A small self-supervised image encoder, trained from scratch: 4.54M parameters, trained on microscope photos of single blood and bone marrow cells.
Rows from block 2 of a small self-supervised image encoder, named by matrix and row number. Rows with one number belong to one neuron. Each number is 500 + 50 x the weight over its row's rms, rounded and kept within 0 to 999. All counts start at 0. Numbers have three digits each. After the name is the row's rms in percent of the matrix's.
After each neuron's rows are labels from the 100 images, of 14976, where the neuron reaches its largest size: "responds to" is what is common among them; "colour at peak" is the nearest of a few named colours to the mean colour under the peak. Only what is clearly more common there than usual is listed. The data: microscope photos of single blood and bone marrow cells.
# u: gMLP up (value half) (model.blocks.2.mixer.u.weight, 384x192), inputs 96-191
# v: gMLP up (gate half) (model.blocks.2.mixer.v.weight, 384x192), inputs 96-191
# out: gMLP down (model.blocks.2.mixer.out.weight, 192x384, transposed), outputs 96-191

u.237 078:516499403483581605531503491557476525385410533536407570359526423409485391550395451505634493499479423418460490454480538479608486534523578450590476519437553494496548444530530532574473450474471490453460429517540598437523561431493433511502478427472483496439493527393542494433480537392463521554
v.237 095:518494463531586506529481500442464487325426456521339575426468472500530523459508506609531502437481499517482496587446527511555499461563523499506422470520458520481536448435535545477513532461531531427453402515458475524551515433561442409447465368477454477558529587444593506428494467563491501501
out.237 103:470567498493526582590512541504433469416478478416476504426545575459442483447476429536490636525510437516516466535467439399566528440526589510403528481419494389427556569488500446505566502584547442571543487474463595522526482440454562453405492487486475458527470565583538542544489492435449465462
responds to: smear: peripheral blood; cell type: myeloblast
colour at peak: pink

u.23 107:484505438487566466503558517439451492446454495495441561433533444490421496485523617554617523481557483498521452439495519494457495460545454445512489549507539506450497348454475496489480541437512552444447388510482510517564546444546467462478493489442567516505518459506537478493457480452477434582
v.23 094:484455428442582488529506466456504470441425496546462557500498445468442475490441541660561528443528487519537515531516562534477550453540467460570474432530522528514536362455523501470481540417571517442473483467482485498594506475508453407478458475490568558561533481530584485470526502558477530557
out.23 103:518620492575511615519507509496471488475493385492517492513526474603572449475532556508562539499589522510499533493534330492500480525482494487481556524469546471518543477476617524486503514477479305505476550510499455472552566527469488528470508503550505493549489481511500453537605431460520483522
responds to: cell type: blast
colour at peak: purple

u.282 091:528481495487443474422565512510505473488511493432459598506542460407517392457481509467550452468545499517500468379508490376625438485383585510468483516505597526512458557547545519550583510555498522546481494564457607583402607490523513504470528462517485474587526500409439488459538523527493425479
v.282 122:454455478502616433649453549554593511464515521648523431533544506532460513449552552517465601508499503466556551560551582570464658451584434461544454421484494477564595482442498441488415522504530461509521508464536506419541466560474571446536469522471533539443513573559630499518425505544552582451
out.282 097:539610450567436546487549481449418457530479445471508447555457482475530315523544407626555559494567494705515575499456583467492572491497480533451547518540517437478491516412523524527558501517523499604518562524476494527480470445533522586472461471521553557528623542488448464474471531549465500453
responds to: smear: peripheral blood; cell type: myeloblast
colour at peak: white

u.198 096:467447516469446427453451439554491406587491567442500490439512459448503427421517508452530430477531449541508502522505568406557492528546554544427452403474546545543475557444507512440497495513597487473506533467489704512432621527487489511439542500547484512520595447430476497464487478592481498498
v.198 086:513575511538563518540481608545543553489495512511530454614612527554466529478493510607468587545580530500500418492559542570411563508488454479599487520496497522521452482546571455558458601516469401565463480434484466517598451538514442474509474527518557546510480479539552525581596518474528531510
out.198 114:482564423492543495542456506569588580464507508507503503484509512510447394499503486557537638437613521514496624546561565471508581590562478457573487492433539502468480455505495521563469445552471489525537558462496501502495544479510520507485465420436632560551522495504509441479506441517547512479
responds to: cell type: erythroblast
colour at peak: white

u.348 102:474501526415484407516581483600515447517564605477496419443529522479452473431572533464554457551488459447481456513542488439540508478567519523482574425433529401523463528461402522494523494486572537468480456533481531395430580506363513545499551532449519472431475550428508426454451463469569464496
v.348 085:490531506527527528561502541507516570463512459609493548585466450524556422553508543587576595509455495452604615455441508445500496491521482533591504510493606500533528384514461491580483465448548419416537555566517535537591587476494537488444427483476469449470616480536530571545459499459433433550
out.348 115:545534501582483562455510456490422502552538442485538581498337547472521437468510576461548452476477501489502559602453455400507392501508530560496456462549616535513483579525554442480577527424467522449471496496490472517436587503476557488540571433536468495513555520500551441567554412619438417421
responds to: smear: peripheral blood
colour at peak: pink

u.166 124:538511549447462484496577541400525487519492466480533568589512477491523517516455588497512501528513471560480478334479470499484458494493505487518556546481524530480430440552504402506461595404483512401402436471459477535559488407502473558487475522469510633526560432568469551493491490475415422631
v.166 127:471466327485560488576473497503548498360445543602447547455520465486492523490507508540509541457546509395545488562547551478476600458503467461574438449530510416512542510503448452544514524538542445530530485562513511434475473585515517354448467488499524520491517619493563420498482411581676597403
out.166 124:472607463518512624581547549505396479552528454476505470576469512531474489551451467506538547410597555592478456539501459501445435479538551482495488441526504550573480461542583496512458486499490493556481487541550497496580538451482518558495479468490505584530577408508530555550602527433469435471
responds to: cell type: blast
colour at peak: blue

u.63 079:506532564460456524457610525510493521545554543447476504399498533430610457540453451456503469493505495544471583506466467448568474519444582479433563489479478529455446573480551499433533475490466485487523503444464547542449522486504544592502582459621424471532503474441430501274563522535486468451
v.63 105:469532458480575571585443536516504528369427451562461615448515509425542486486417508505481562464506490436513470544509505418527568436433535427573375535536480389487478479580451506593583492477513470519526507508519497423445468523551464454501501473475484481468465695473503459544550543527578575426
out.63 111:527566510458489605641508496477424508494462485564525633465494540474531458485473522544512731471538560507497492572577495427507550478552485481483453477520471368469448424471511457575520482481534485483441501530493526438489501501553429498557486449464520469495502726501500477494509563471518497475
responds to: cell type: blast
colour at peak: white

u.200 095:380520589526468493560517477464561493489613437576530503577482532529503504544412419484487547497493571512475546443507465444497514517427507565580575506531490542552506510588480509558586388542450473421479607519477464523453519461475597487531451515500436517477512556534506516524449490464542562412
v.200 087:459450429483610493546477431577518494349442489536463565450520429494416491465527581566514536469479501511483443507490599498532508438544509464545463490521529499480505425430499460497468508451507526469455405560500515513528470517565420428470486493424511495491422610453618397475419442554453446620
out.200 091:493501492413466584499577515460556534473491458470431545528512453425496555492448535502494562512505475416512617499466442421541625479431498484506530480517505411502508506496500513478605536504554517474414497521482463446431485486580536497467544484430415421499424585494431441419437499530519583486
responds to: cell type: erythroblast
colour at peak: blue

u.254 123:444504464500519532519495417496484423407500466542424587451504534447485508477549466474522511417531539445494464464482499428516489442473476496537488527563489473482507491547449508513642453535471554456509527615450486415458508417524551394460492334468511450515497624432530417528484452531561507520
v.254 099:419438386425548502539499447534508473369501479468390585440505444395403526516518520521555462466490511471512444535446509495455498392540491465523464557499500448496481476460448464576469457418494576471434417569496467486483486478498479413522491421476520478473463624473566419458442454539540438590
out.254 110:558465494493519504488505589486594436483492519474501613506451468514563566464511456499475459496446554460550478499446359510489493520523507543460498385503382449426513582517429480472478582564504555512460549560543488542462467562515576452485509575617432383492392521478483615574511402428419441462
responds to: cell type: blast
colour at peak: grey

u.260 109:558521414502518580483495507502452493412442468519545584458448439377578415514421445487586521571444411425476523515406500473550445488467549544530439577422490417452503460479454550516488420494564471485558533503512573497559585541533427533465502548508442442458458529437471514460445578458460463555
v.260 097:450461516427500492513520470515461473449537485569401504443493549485510517553479505484530488467473558423518458506515538489508558445514543460489515492536474502527435499535482503577605466534456563481495457509443410467449492400516533435462495386370466490480506601403535411477458481511533504452
out.260 118:545564474489476571528487522463441469495489497420546547465499572445508517481421446538429539562415449466536455482528378467486469497444535486438478551430408442463492597522477477559535473575442373557592427481461567504487481493450512454501404530578454372425413596498539517489482528425522421517
responds to: smear: peripheral blood; cell type: myeloblast
colour at peak: pink

u.213 102:440472456406418519502586493437484459494449402465455640532472516438521551454476492423501465401519480474442444341494501448417441455421483463513552539540484494481400503599422436540517509437469578440395405472423484473435522482536458564410529462523480535520525499548444483482465439503483514612
v.213 106:505569520464446559462595547388524501516429440489488591570493499461503509517460513483517504471531516533508465329469462460469473525452493431525536617531498493493446494557569448544516559458497538462419417523465468551507498502524369572422472495494460544586531449524445506503549465446489490651
out.213 119:539578590430504632494589516554473446486496458456431555556548510509539547416511441461497486551579528595501428591496471549427410533464454554594540446499514562442521469558562536517485499578461536468473484519513523559589544469518524539516459511492485577568490423478518513574607499459470419521
responds to: cell type: artefact
colour at peak: grey

u.84 098:526402470518511429459493407541445502493488526546525502428409541497538386490577501493519463496415453479493509507449490511615457499507599528486511435428508534453471554461435583493480383519462570507568513514424551530472544539577570396496540501451415442450433567356554498497454533511458421501
v.84 118:540535411511590592618488561498519532383526522645499510504518520555556526511322491561478612511483532491494443540489514573500623484490458405569472471526466369479518478525490476553474525486457396498512452411546468463580438513523451439490427536447474531505418584549551498557540526499523591445
out.84 094:506582472519475564486648517468549481444391452474456531454491484485484384545536547603558638501506559509480443505550477469449575467454523496522528521590516420468430471503492542582530473463547600458469438492537505447556526492551510419480406489448623435510451591505428518496448495485577530436
responds to: cell type: blast
colour at peak: white

u.367 090:551545518524507573495584571440470508503533492475496611501566449444539472556448541541558570510551505558508545362450512441501463533441538514559526602546592512498467451558589519527551581447505436471441443493473531586563537435500415549515487483510531543613513427525420490443599520497518500582
v.367 080:457572526517555538546463531461498552442500472610449490574500507563479395541544495563560607469496535494543548415442468515505570500473489535617550613548596453546502410534541444612543536457471452490467490489565520492526535529483445491483440433520498544534517508525510549588479558448546502537
out.367 084:618466533517475478463494559542521595465479475472449500620489524401424611496537515456499461445599428533447472414451542509535504566516496482539524542568469500502435539508471514447528501468446620554461532525440428475487505379513560565512517486486514532446465438462503500515556494562588449543
responds to: cell type: artefact
colour at peak: blue

u.178 104:413444562496459431558536444483567446489509448562525463529493519527449492515506533490529473501475478414579498506496557490492531511512512516474550385499540521536485516501477441434536435557600521413508555476457558487429565415492538535342510529474472547438624565483569454494505468584533491473
v.178 089:488496445503558497544507460493529470438387512536427530493541439460429476427457576594550548412563499518559440552503573507497552438577443482520451462561511441540535444429523508489518566437594457494466421431481507502511520513505442444411436414496559562558561567466571450476550465559498602495
out.178 105:506490436509508496545387479492546532543441486573550450493560472438486460448477455644556609539523529504479584480490498527514598515529511504496422515561497393570473485557607478431513496497495518580547446556570506615616554551565448425525484517457573536490455474588450481488552412542470548460
responds to: cell type: promyelocyte
colour at peak: purple

u.315 080:475476470442485433547604559478544550525445508409440464530581474469468497454525611466519489523556493434517475460526489465480492424527491422540550481476564443645453466529493483592548540446542555541446487443543496444439535471413483560457504473483493616525545480522489470474452500476577466517
v.315 096:524613491524496515545537584442480591512478419484463454507541567537532575535436482510439520548530521507482445522484439520413538484511454434522544528545458371492417488482573502553503578467551463498521452357539401486576477535496370540558501506469453505533512494609463481468573548397488568499
out.315 099:469459556503516511489546531462504479438548547585458535523516513533516479519459442463490494463504497530472474546469611513520505494466450563569393456524535515511482474519540474520493455456483544465444410493503479435578566463432576508454461451487523587510533455494443523501457536574427549478
responds to: cell type: blast
colour at peak: purple

u.97 116:545477454561512457506438454399456410464436484533453519534409477499500525428391484533529504424525511471512544516478562548519519506459480514472395476505502515457586490491508510504490483552536538530505491508524510466528504492546515444426417374479496510647525485471482488468585422545494580517
v.97 094:517581461514566540566570536466506541424424481563467525536527474461479442508346566571575602497574490555534464463516465452521522493529480469590516592586533464515488431492567486601506581450533477504435421410491499466530537485510379505556458437512557594603550566532483543507534583457494508505
out.97 108:526397472429551465514629481509572435483549477477408373522581506486500501492452534448525462522517513386481452447576450493512506458561434466592576549485464473406598494545493537461472492463536639556491597507463498498414453550525445513500509515412442500480381535458516444524415559511538503446
responds to: smear: peripheral blood
colour at peak: pink

u.312 081:458492517523441416397540450587492475559529553416459436460525459465514427510488521538546434519523541502518503510501428503625426556547572574445547460509521577542456510419513545424469454512498537516487535415509682592490530545530536506531554512629495476513536380369455446439477548510453458442
v.312 085:519574495487479638473512533507488452545508450520486606446549572439539538534480435436457515493556517460487503443522483403486520487366479486506475527528475456491433564634477490559599475500471441468576524561479437495433452513475430522481539489575471466475427561506452457487569507441569529464
out.312 082:520669460501503611503581562490422459479462449497478564482548491501541607513439519525501483502486537448509494542476326449448411511475504548526418432487475432438540555539492509432516529449511443518523486526513517443444459514553467451484476469628391348504463524528521442515619511466469502483
responds to: cell type: lymphocyte
colour at peak: white

u.322 086:421504541493497450556504540461567526563430421524481413453551509529416455486544612444597481474505448425517510430444427555520521481513506478520577446496546455576487478508482390466524489538550512448533563499451504514472586433474504575349505539447542524497501486497497438554472472537457491491
v.322 089:538480557540465457509525558459466572541453505495576421599538625547509550546509484526443467554481545532467458555486412544442490535543487496486617477422442498470420539497562464500478500486539472510494475355447418563490464483482474509499505588450479489483583427499530568545531574504460414461
out.322 106:596554467581512531467634468471555627474473473394488487475468561528500471585513495535482439484541505472422444493498460456489467542532546522474483505539522556530479513449525490482476442479505498447426493537455475543504482502584498487452455436502452532486544468536498493561478461432430480484
responds to: cell type: blast
colour at peak: pink

u.90 099:480491405446584454557455464553564473417480498546506458452523510508397529446496566574512571470504521399607556557536528562416589480547420474573486471488481477516550428472460435504437558454502548451472466444518495495516492543472549413467437521470553534482511540525607480486518433538525540527
v.90 096:452430455475572469486417496552585497501548516526520395548558517548373491431650526502511486512487519471579539521540528532477511475563475497519545436511480533539541533465441409538500524459410519496468514563481469506492467523390587400465553489496602527452462441555553464574447482520537497414
out.90 097:459443495431440501471403533475396481508527480500479492472527500503475607529516489458553485513550442532473527479535597441501487507500556467454514520518656461521549540451532577479502486549516502529513453540473529471462460471448564558555576502419609486498560513506523420361437575540512459397
responds to: cell type: segmented neutrophil; smear: peripheral blood
colour at peak: purple

u.343 103:512526531462556521560527490489581493481418521529389454444534458468421443529433531543579559494629504542588500550578517474505555475561501482558524456579529444558486451459600534522500572481567477540490487453534535443519531490436488518485515414503601582583489505474510456450459500534533588453
v.343 073:422586553548504530491499589494555549514532491579493565589515449484461466508497572579544571489520547480562538430543480468581535547476530540558529532562588504585482424538506504523531521543501417507403524457520520522508527448507492531472440496504548532538598489485475526574501488464470475501
out.343 084:479511449532446598560452450452403483432623531487558552478434551562482431540476544568546536518487549555458586434491508494485490482507549523472492423525501573577453466469418423505562372530484387548549434544509474457575580500519544406496459491558491476479532466503451511423533420500496532545
responds to: cell type: lymphocyte
colour at peak: grey

u.330 103:390542570503498470558546502422493509468587476569525468592414526533527520536414443512503564472481634502478527449541462479492525527470493556548533542545510521500471506578502498575582406540521455440482569511495476499451489481455571528542453504508431489473538555547500510517476502471515522444
v.330 101:426539501453534514500574494533553516441481530551385479493625448495423472526472525563556572493613522497549503541582463471515559506507511484540535514599573451539517427460542519538518563431538490486492429481570566494483545495479443454554472373501610571564553514488567456472505525500534524439
out.330 097:471548558459477558502575491487570484503481365483486476554437491449580534488448511418479486489505495494498571494463474379510579479479494523464527497448523490506524488493511547416661543530462476491451483593490544438420487457485541515452555456450364433471417595486515496472466395520495553488
responds to: smear: peripheral blood
colour at peak: pink

u.1 103:480502481516485482490469506478514475477460522495443504565494446508427403446515502534651492463572560509509461469557549427527472473490496478516453575565720494516546476510549510500535527487519507522397425526502611520505679424502503530504477401484591510567587498443528469589532497485452487566
v.1 109:532503442449497520527482497436449480395395432524440561493476491513511517486468532607546534428479543470479466424429534517505576434485454428524465555533485511483564378514438452522468500383491516429439386532454498515579496396537445467453381475402462511494506506463561458515526466536462519570
out.1 110:507677504513521501504598467457521523520492449483477520499510489599536354517473496484581464541488498476534496532532466463518428557554509530484558498465595424500455532512531392434516501562536505413511445446479416474533507418522531604523468472450468554536580433481484440440476528512477517504
responds to: cell type: promyelocyte
colour at peak: pink

u.255 120:439433472427531428568492480484523436417443462580469468449467524516402505450465582517570524474510570414611570550525540524458599443579458509508493416516514488521520434473437449514452518461502562475498458457475496482503532493493522455477450484433518581476542500497583466459511427537467542491
v.255 106:481434477455506448563492590469529528525477489575515404548492525584429543445582593497494486533515547442550430540503542551454616468585413473501522432480495539501539477538498414508422531477479522479480510538495450488527489425467557430429488520415540512459487515553624492565449468507473479538
out.255 109:466498456641491483564387491476381513452466475470504472418472488528511478508488482589520582482512453527421561432490541474490629441500468499475466468470495420451540475517535553518459572439502425585498536492502491467527458550515529494549482577469569585481472479487500455350463531459512587452
responds to: cell type: segmented neutrophil
colour at peak: purple

u.168 089:538517459489460430454493486405498483540405502507410532530476447499493500427452505489576500419580566472557508486533539570511546503453459453461466457547583493542585494492565540512472550515581507578468472475494605504540620588488458538426437404481544544624552466493506502485585465540479604550
v.168 091:491571496509567543559488494494465469351529501625399574500467493476471479486557491515531620498519523521512541482530508469510536486481503484626469570588536444459551454547474512610553455513422417469514473584546421474526489448500511405511424389479519492523436632495519458514466449468585474470
out.168 095:439498453526497535525537495483527526508537513488576486382512550468492423537540538458535598525466553463543438579524445413487497569569594416615494458546458399455491412482522540516543509527462639503483497473463578490451499480529460524574477484462474464458452598600457445518417456582458463445
responds to: cell type: promyelocyte
colour at peak: pink

u.280 094:405506464450518561535550471500528441447451500564411537465530420445453471463458569545614548451586477562555451489584555515478538496505441457569460479529612478514488452464516538497505496475563494473504463536515566470555576410492453501446521434502600551525555510516537383408498457553522486574
v.280 082:529549488530553561578507551543532547509464421550532485522510564554476542534541488604460628536493534435499449498435467554423572508485399452632475558514439497466526435562520443578469585429471427512519501568506391509569434480550423502439422455490540498495502542518475543597560539426519546475
out.280 103:479531501536505595476542424426515527527491339549476545518574471474550521487451547481456522447540522480532480537509428466508509484422489470445533488455464449472506524555466468535516494514472455563564547495526563451450429482516421514416482512571489532512547577547432581550566493477487437475
responds to: cell type: lymphocyte
colour at peak: grey

u.272 090:466417478434461461438502466496510501496493599469451556476503400451517440517382549538503465499540481515555555536612521518578471528534519434473463429517567546514473552411620535449439550473552512479452417384537636572532506516504499492596505495540549538571534428509481466376512506525436498532
v.272 071:464575521468471546490553451549557442582547560458478473486581551492555597493531429408468487486544495426476525588543484451426523541407494460504558392541460410537489538584482457537493505508509357479545509478540492398439460554418487592476531478587486475448507463562453484462573484446614585408
out.272 093:468549459519526484439531441419457433465432440537509437422487421501441581431482496568469393511437537492519556558523407501493391535443473522559476524447475497471513604496449486476530518476479448654531538502493498504516514461473459554512457525585411402467563412512554513505572575533438371470
responds to: cell type: erythroblast
colour at peak: pink

u.22 091:422554462473560487534518550491505524482507534565476424542544448541446398521522577589599581480523524516567468540593506489503526525517459507548503571575579507491588410452548497503498550478569437461473500526541563495548586492465459449483408455501543500544598475512551506501502545496509497497
v.22 072:454564548519540516538574608451605532549516522524492549604503470558438477534479583580470586480500512520586576457498471499519567577440536521562548571495593508577468422543534432564464506557494405510399549460487484552509512459492472554453472505499565614552623471506494533528510502461473525472
out.22 088:561454480534429503492526406433468466464485504526533479436437522508498503583469444456455437509426497499551490501508476507477420554528565516604528499467472635488444444556530464531555488436485513390571482461444470471532505478443547512481523493501419469546622392590499529472570437494443454513
responds to: smear: peripheral blood
colour at peak: pink

u.313 136:435501591513451440497558469438483438549574421553550422636427576573547507466454458470494527479475606439496503449506506484519510525429488533466554511520497569526523532608441497513575396549481509472460588517486470488462492473482585537467453515459434504449530524521510516573489456468487514486
v.313 114:384452456425532446528485453532480420499540440541464461536504529519453487470600575494561507485470484416515432562502538481498477396584514499475533439456522492562482497464452436501482428459495551486486513588436489436469573469451565462452519552419513471451475575470591381587421440546493437555
out.313 114:471426499463510399494558496427561449449443415505505437490394533507567521530462530504533557512488567412430526442507543508523598459503499472518495536558504562547499504464486540472580557491506692417499483508517565497479490529460490415454531482296397454526569571510474438492446474520491516566
responds to: smear: peripheral blood
colour at peak: pink

u.253 092:473541560438527455557592532533483550478507570477461476453585495459464444551517538500546464547517444458529460505483385465498498421521520470465606484507509417569437478446496505475568502480564501486510493462480469422451559437429454546523527466492524454469476507483439490432413493463552422470
v.253 079:465529495529562471561495511472445526412546427616510538497477465556522461576471500560598586535448549493595586436487501505468586480482490544581518492497570497509517400546466571541521467443499425501486562519536499487551550441474567538504439542416429423439547497540548519513418529484448555480
out.253 101:413478545560410573492517506458417522520535548500564511438423622400546469378521536498565439510484507462539522483515522396502456504481500601506486513501549523588445568520522403523545477405483554482450496560473501386444529445459557517580474438534448434481598495515534468515524465570469440419
responds to: smear: peripheral blood
colour at peak: pink

u.117 088:514593535490516541496586551512500550497550525515435491449566495487500448547365506513513510469551510551495557585557506428536496491495532507533482489561519495506482532463646564485571523483520376503487518397474507487468492477469552518504534465601532536617511568450511514335594541526529508414
v.117 104:443493433411512527564491491516526512392466466574472561450529501457486511433441507453508560445517514400533433561510523429473582356471488388573390471534479386551517504547389453586556499486589509496527488467475516379419480481437511501441492498470499515465519652471508410503479502551621576423
out.117 105:519577491477520562669529452443394477516466463530546568471527556497540471502489508503462718533485538530515438474541483443536575527528483531529471487491441339462463473505475467608549520494484452504427522528482562438490492529540474539486496484496505462505479651495525515521470582481555524517
responds to: cell type: blast
colour at peak: grey

u.194 109:518491457425474441500527490432486484457469510441446518520497405493488508433421582601629470458560481567554489467546540517500498470548478463514470493488537528495511429455539435483465579431559535468348425451505555559540539463504449497536492476498541598628543434525504496511505449490454500577
v.194 128:507469517449532457564582566485523536472524451504566473523543567545501584482482516474469530529467534458510433494481453554365530428529465483564597499456444446498420484535429379601453516475457555487467468460482405428485410476461490529518538547421490525445418572600507530549439479419499519501
out.194 104:474484504523499597494471453530599488559512489492513516475475485493438535567553410547419558483482510406410450507473607577485624503495604523515457530523488489489467511490473516609395472520523518599545425518499535493547508530484557480481451444484567519472382504525562601488555511486570522557
responds to: cell type: promyelocyte
colour at peak: purple

u.372 100:398480525449501442504504474517518488513483455505463452498476479494500409472592490480598485507526513443553414512505492426522514441518500545478529493470585473549499507500441515503531454483586524464511526545474572460462704480433551533454523448513479473451481525439514413554419465565549516489
v.372 079:427467524412445434480496477506463505538475415489497442597520599521500456448600516464538458556494526372498439498472515499498496451558541458472543477477508491558450486546436406539511508452519589422478467527412509409450569365420533506485523513416467497462478558488470476571408491547541431460
out.372 113:483596500494550435488491505474549487543469520449507447585538495514466426475591540580566543559510565409494544383384468575520532491560481524551588515492547417538504506507545509361454498472535555428452456469478477484615492536450507453489515549406519554548421423464559453525535607512497512490
responds to: cell type: artefact
colour at peak: white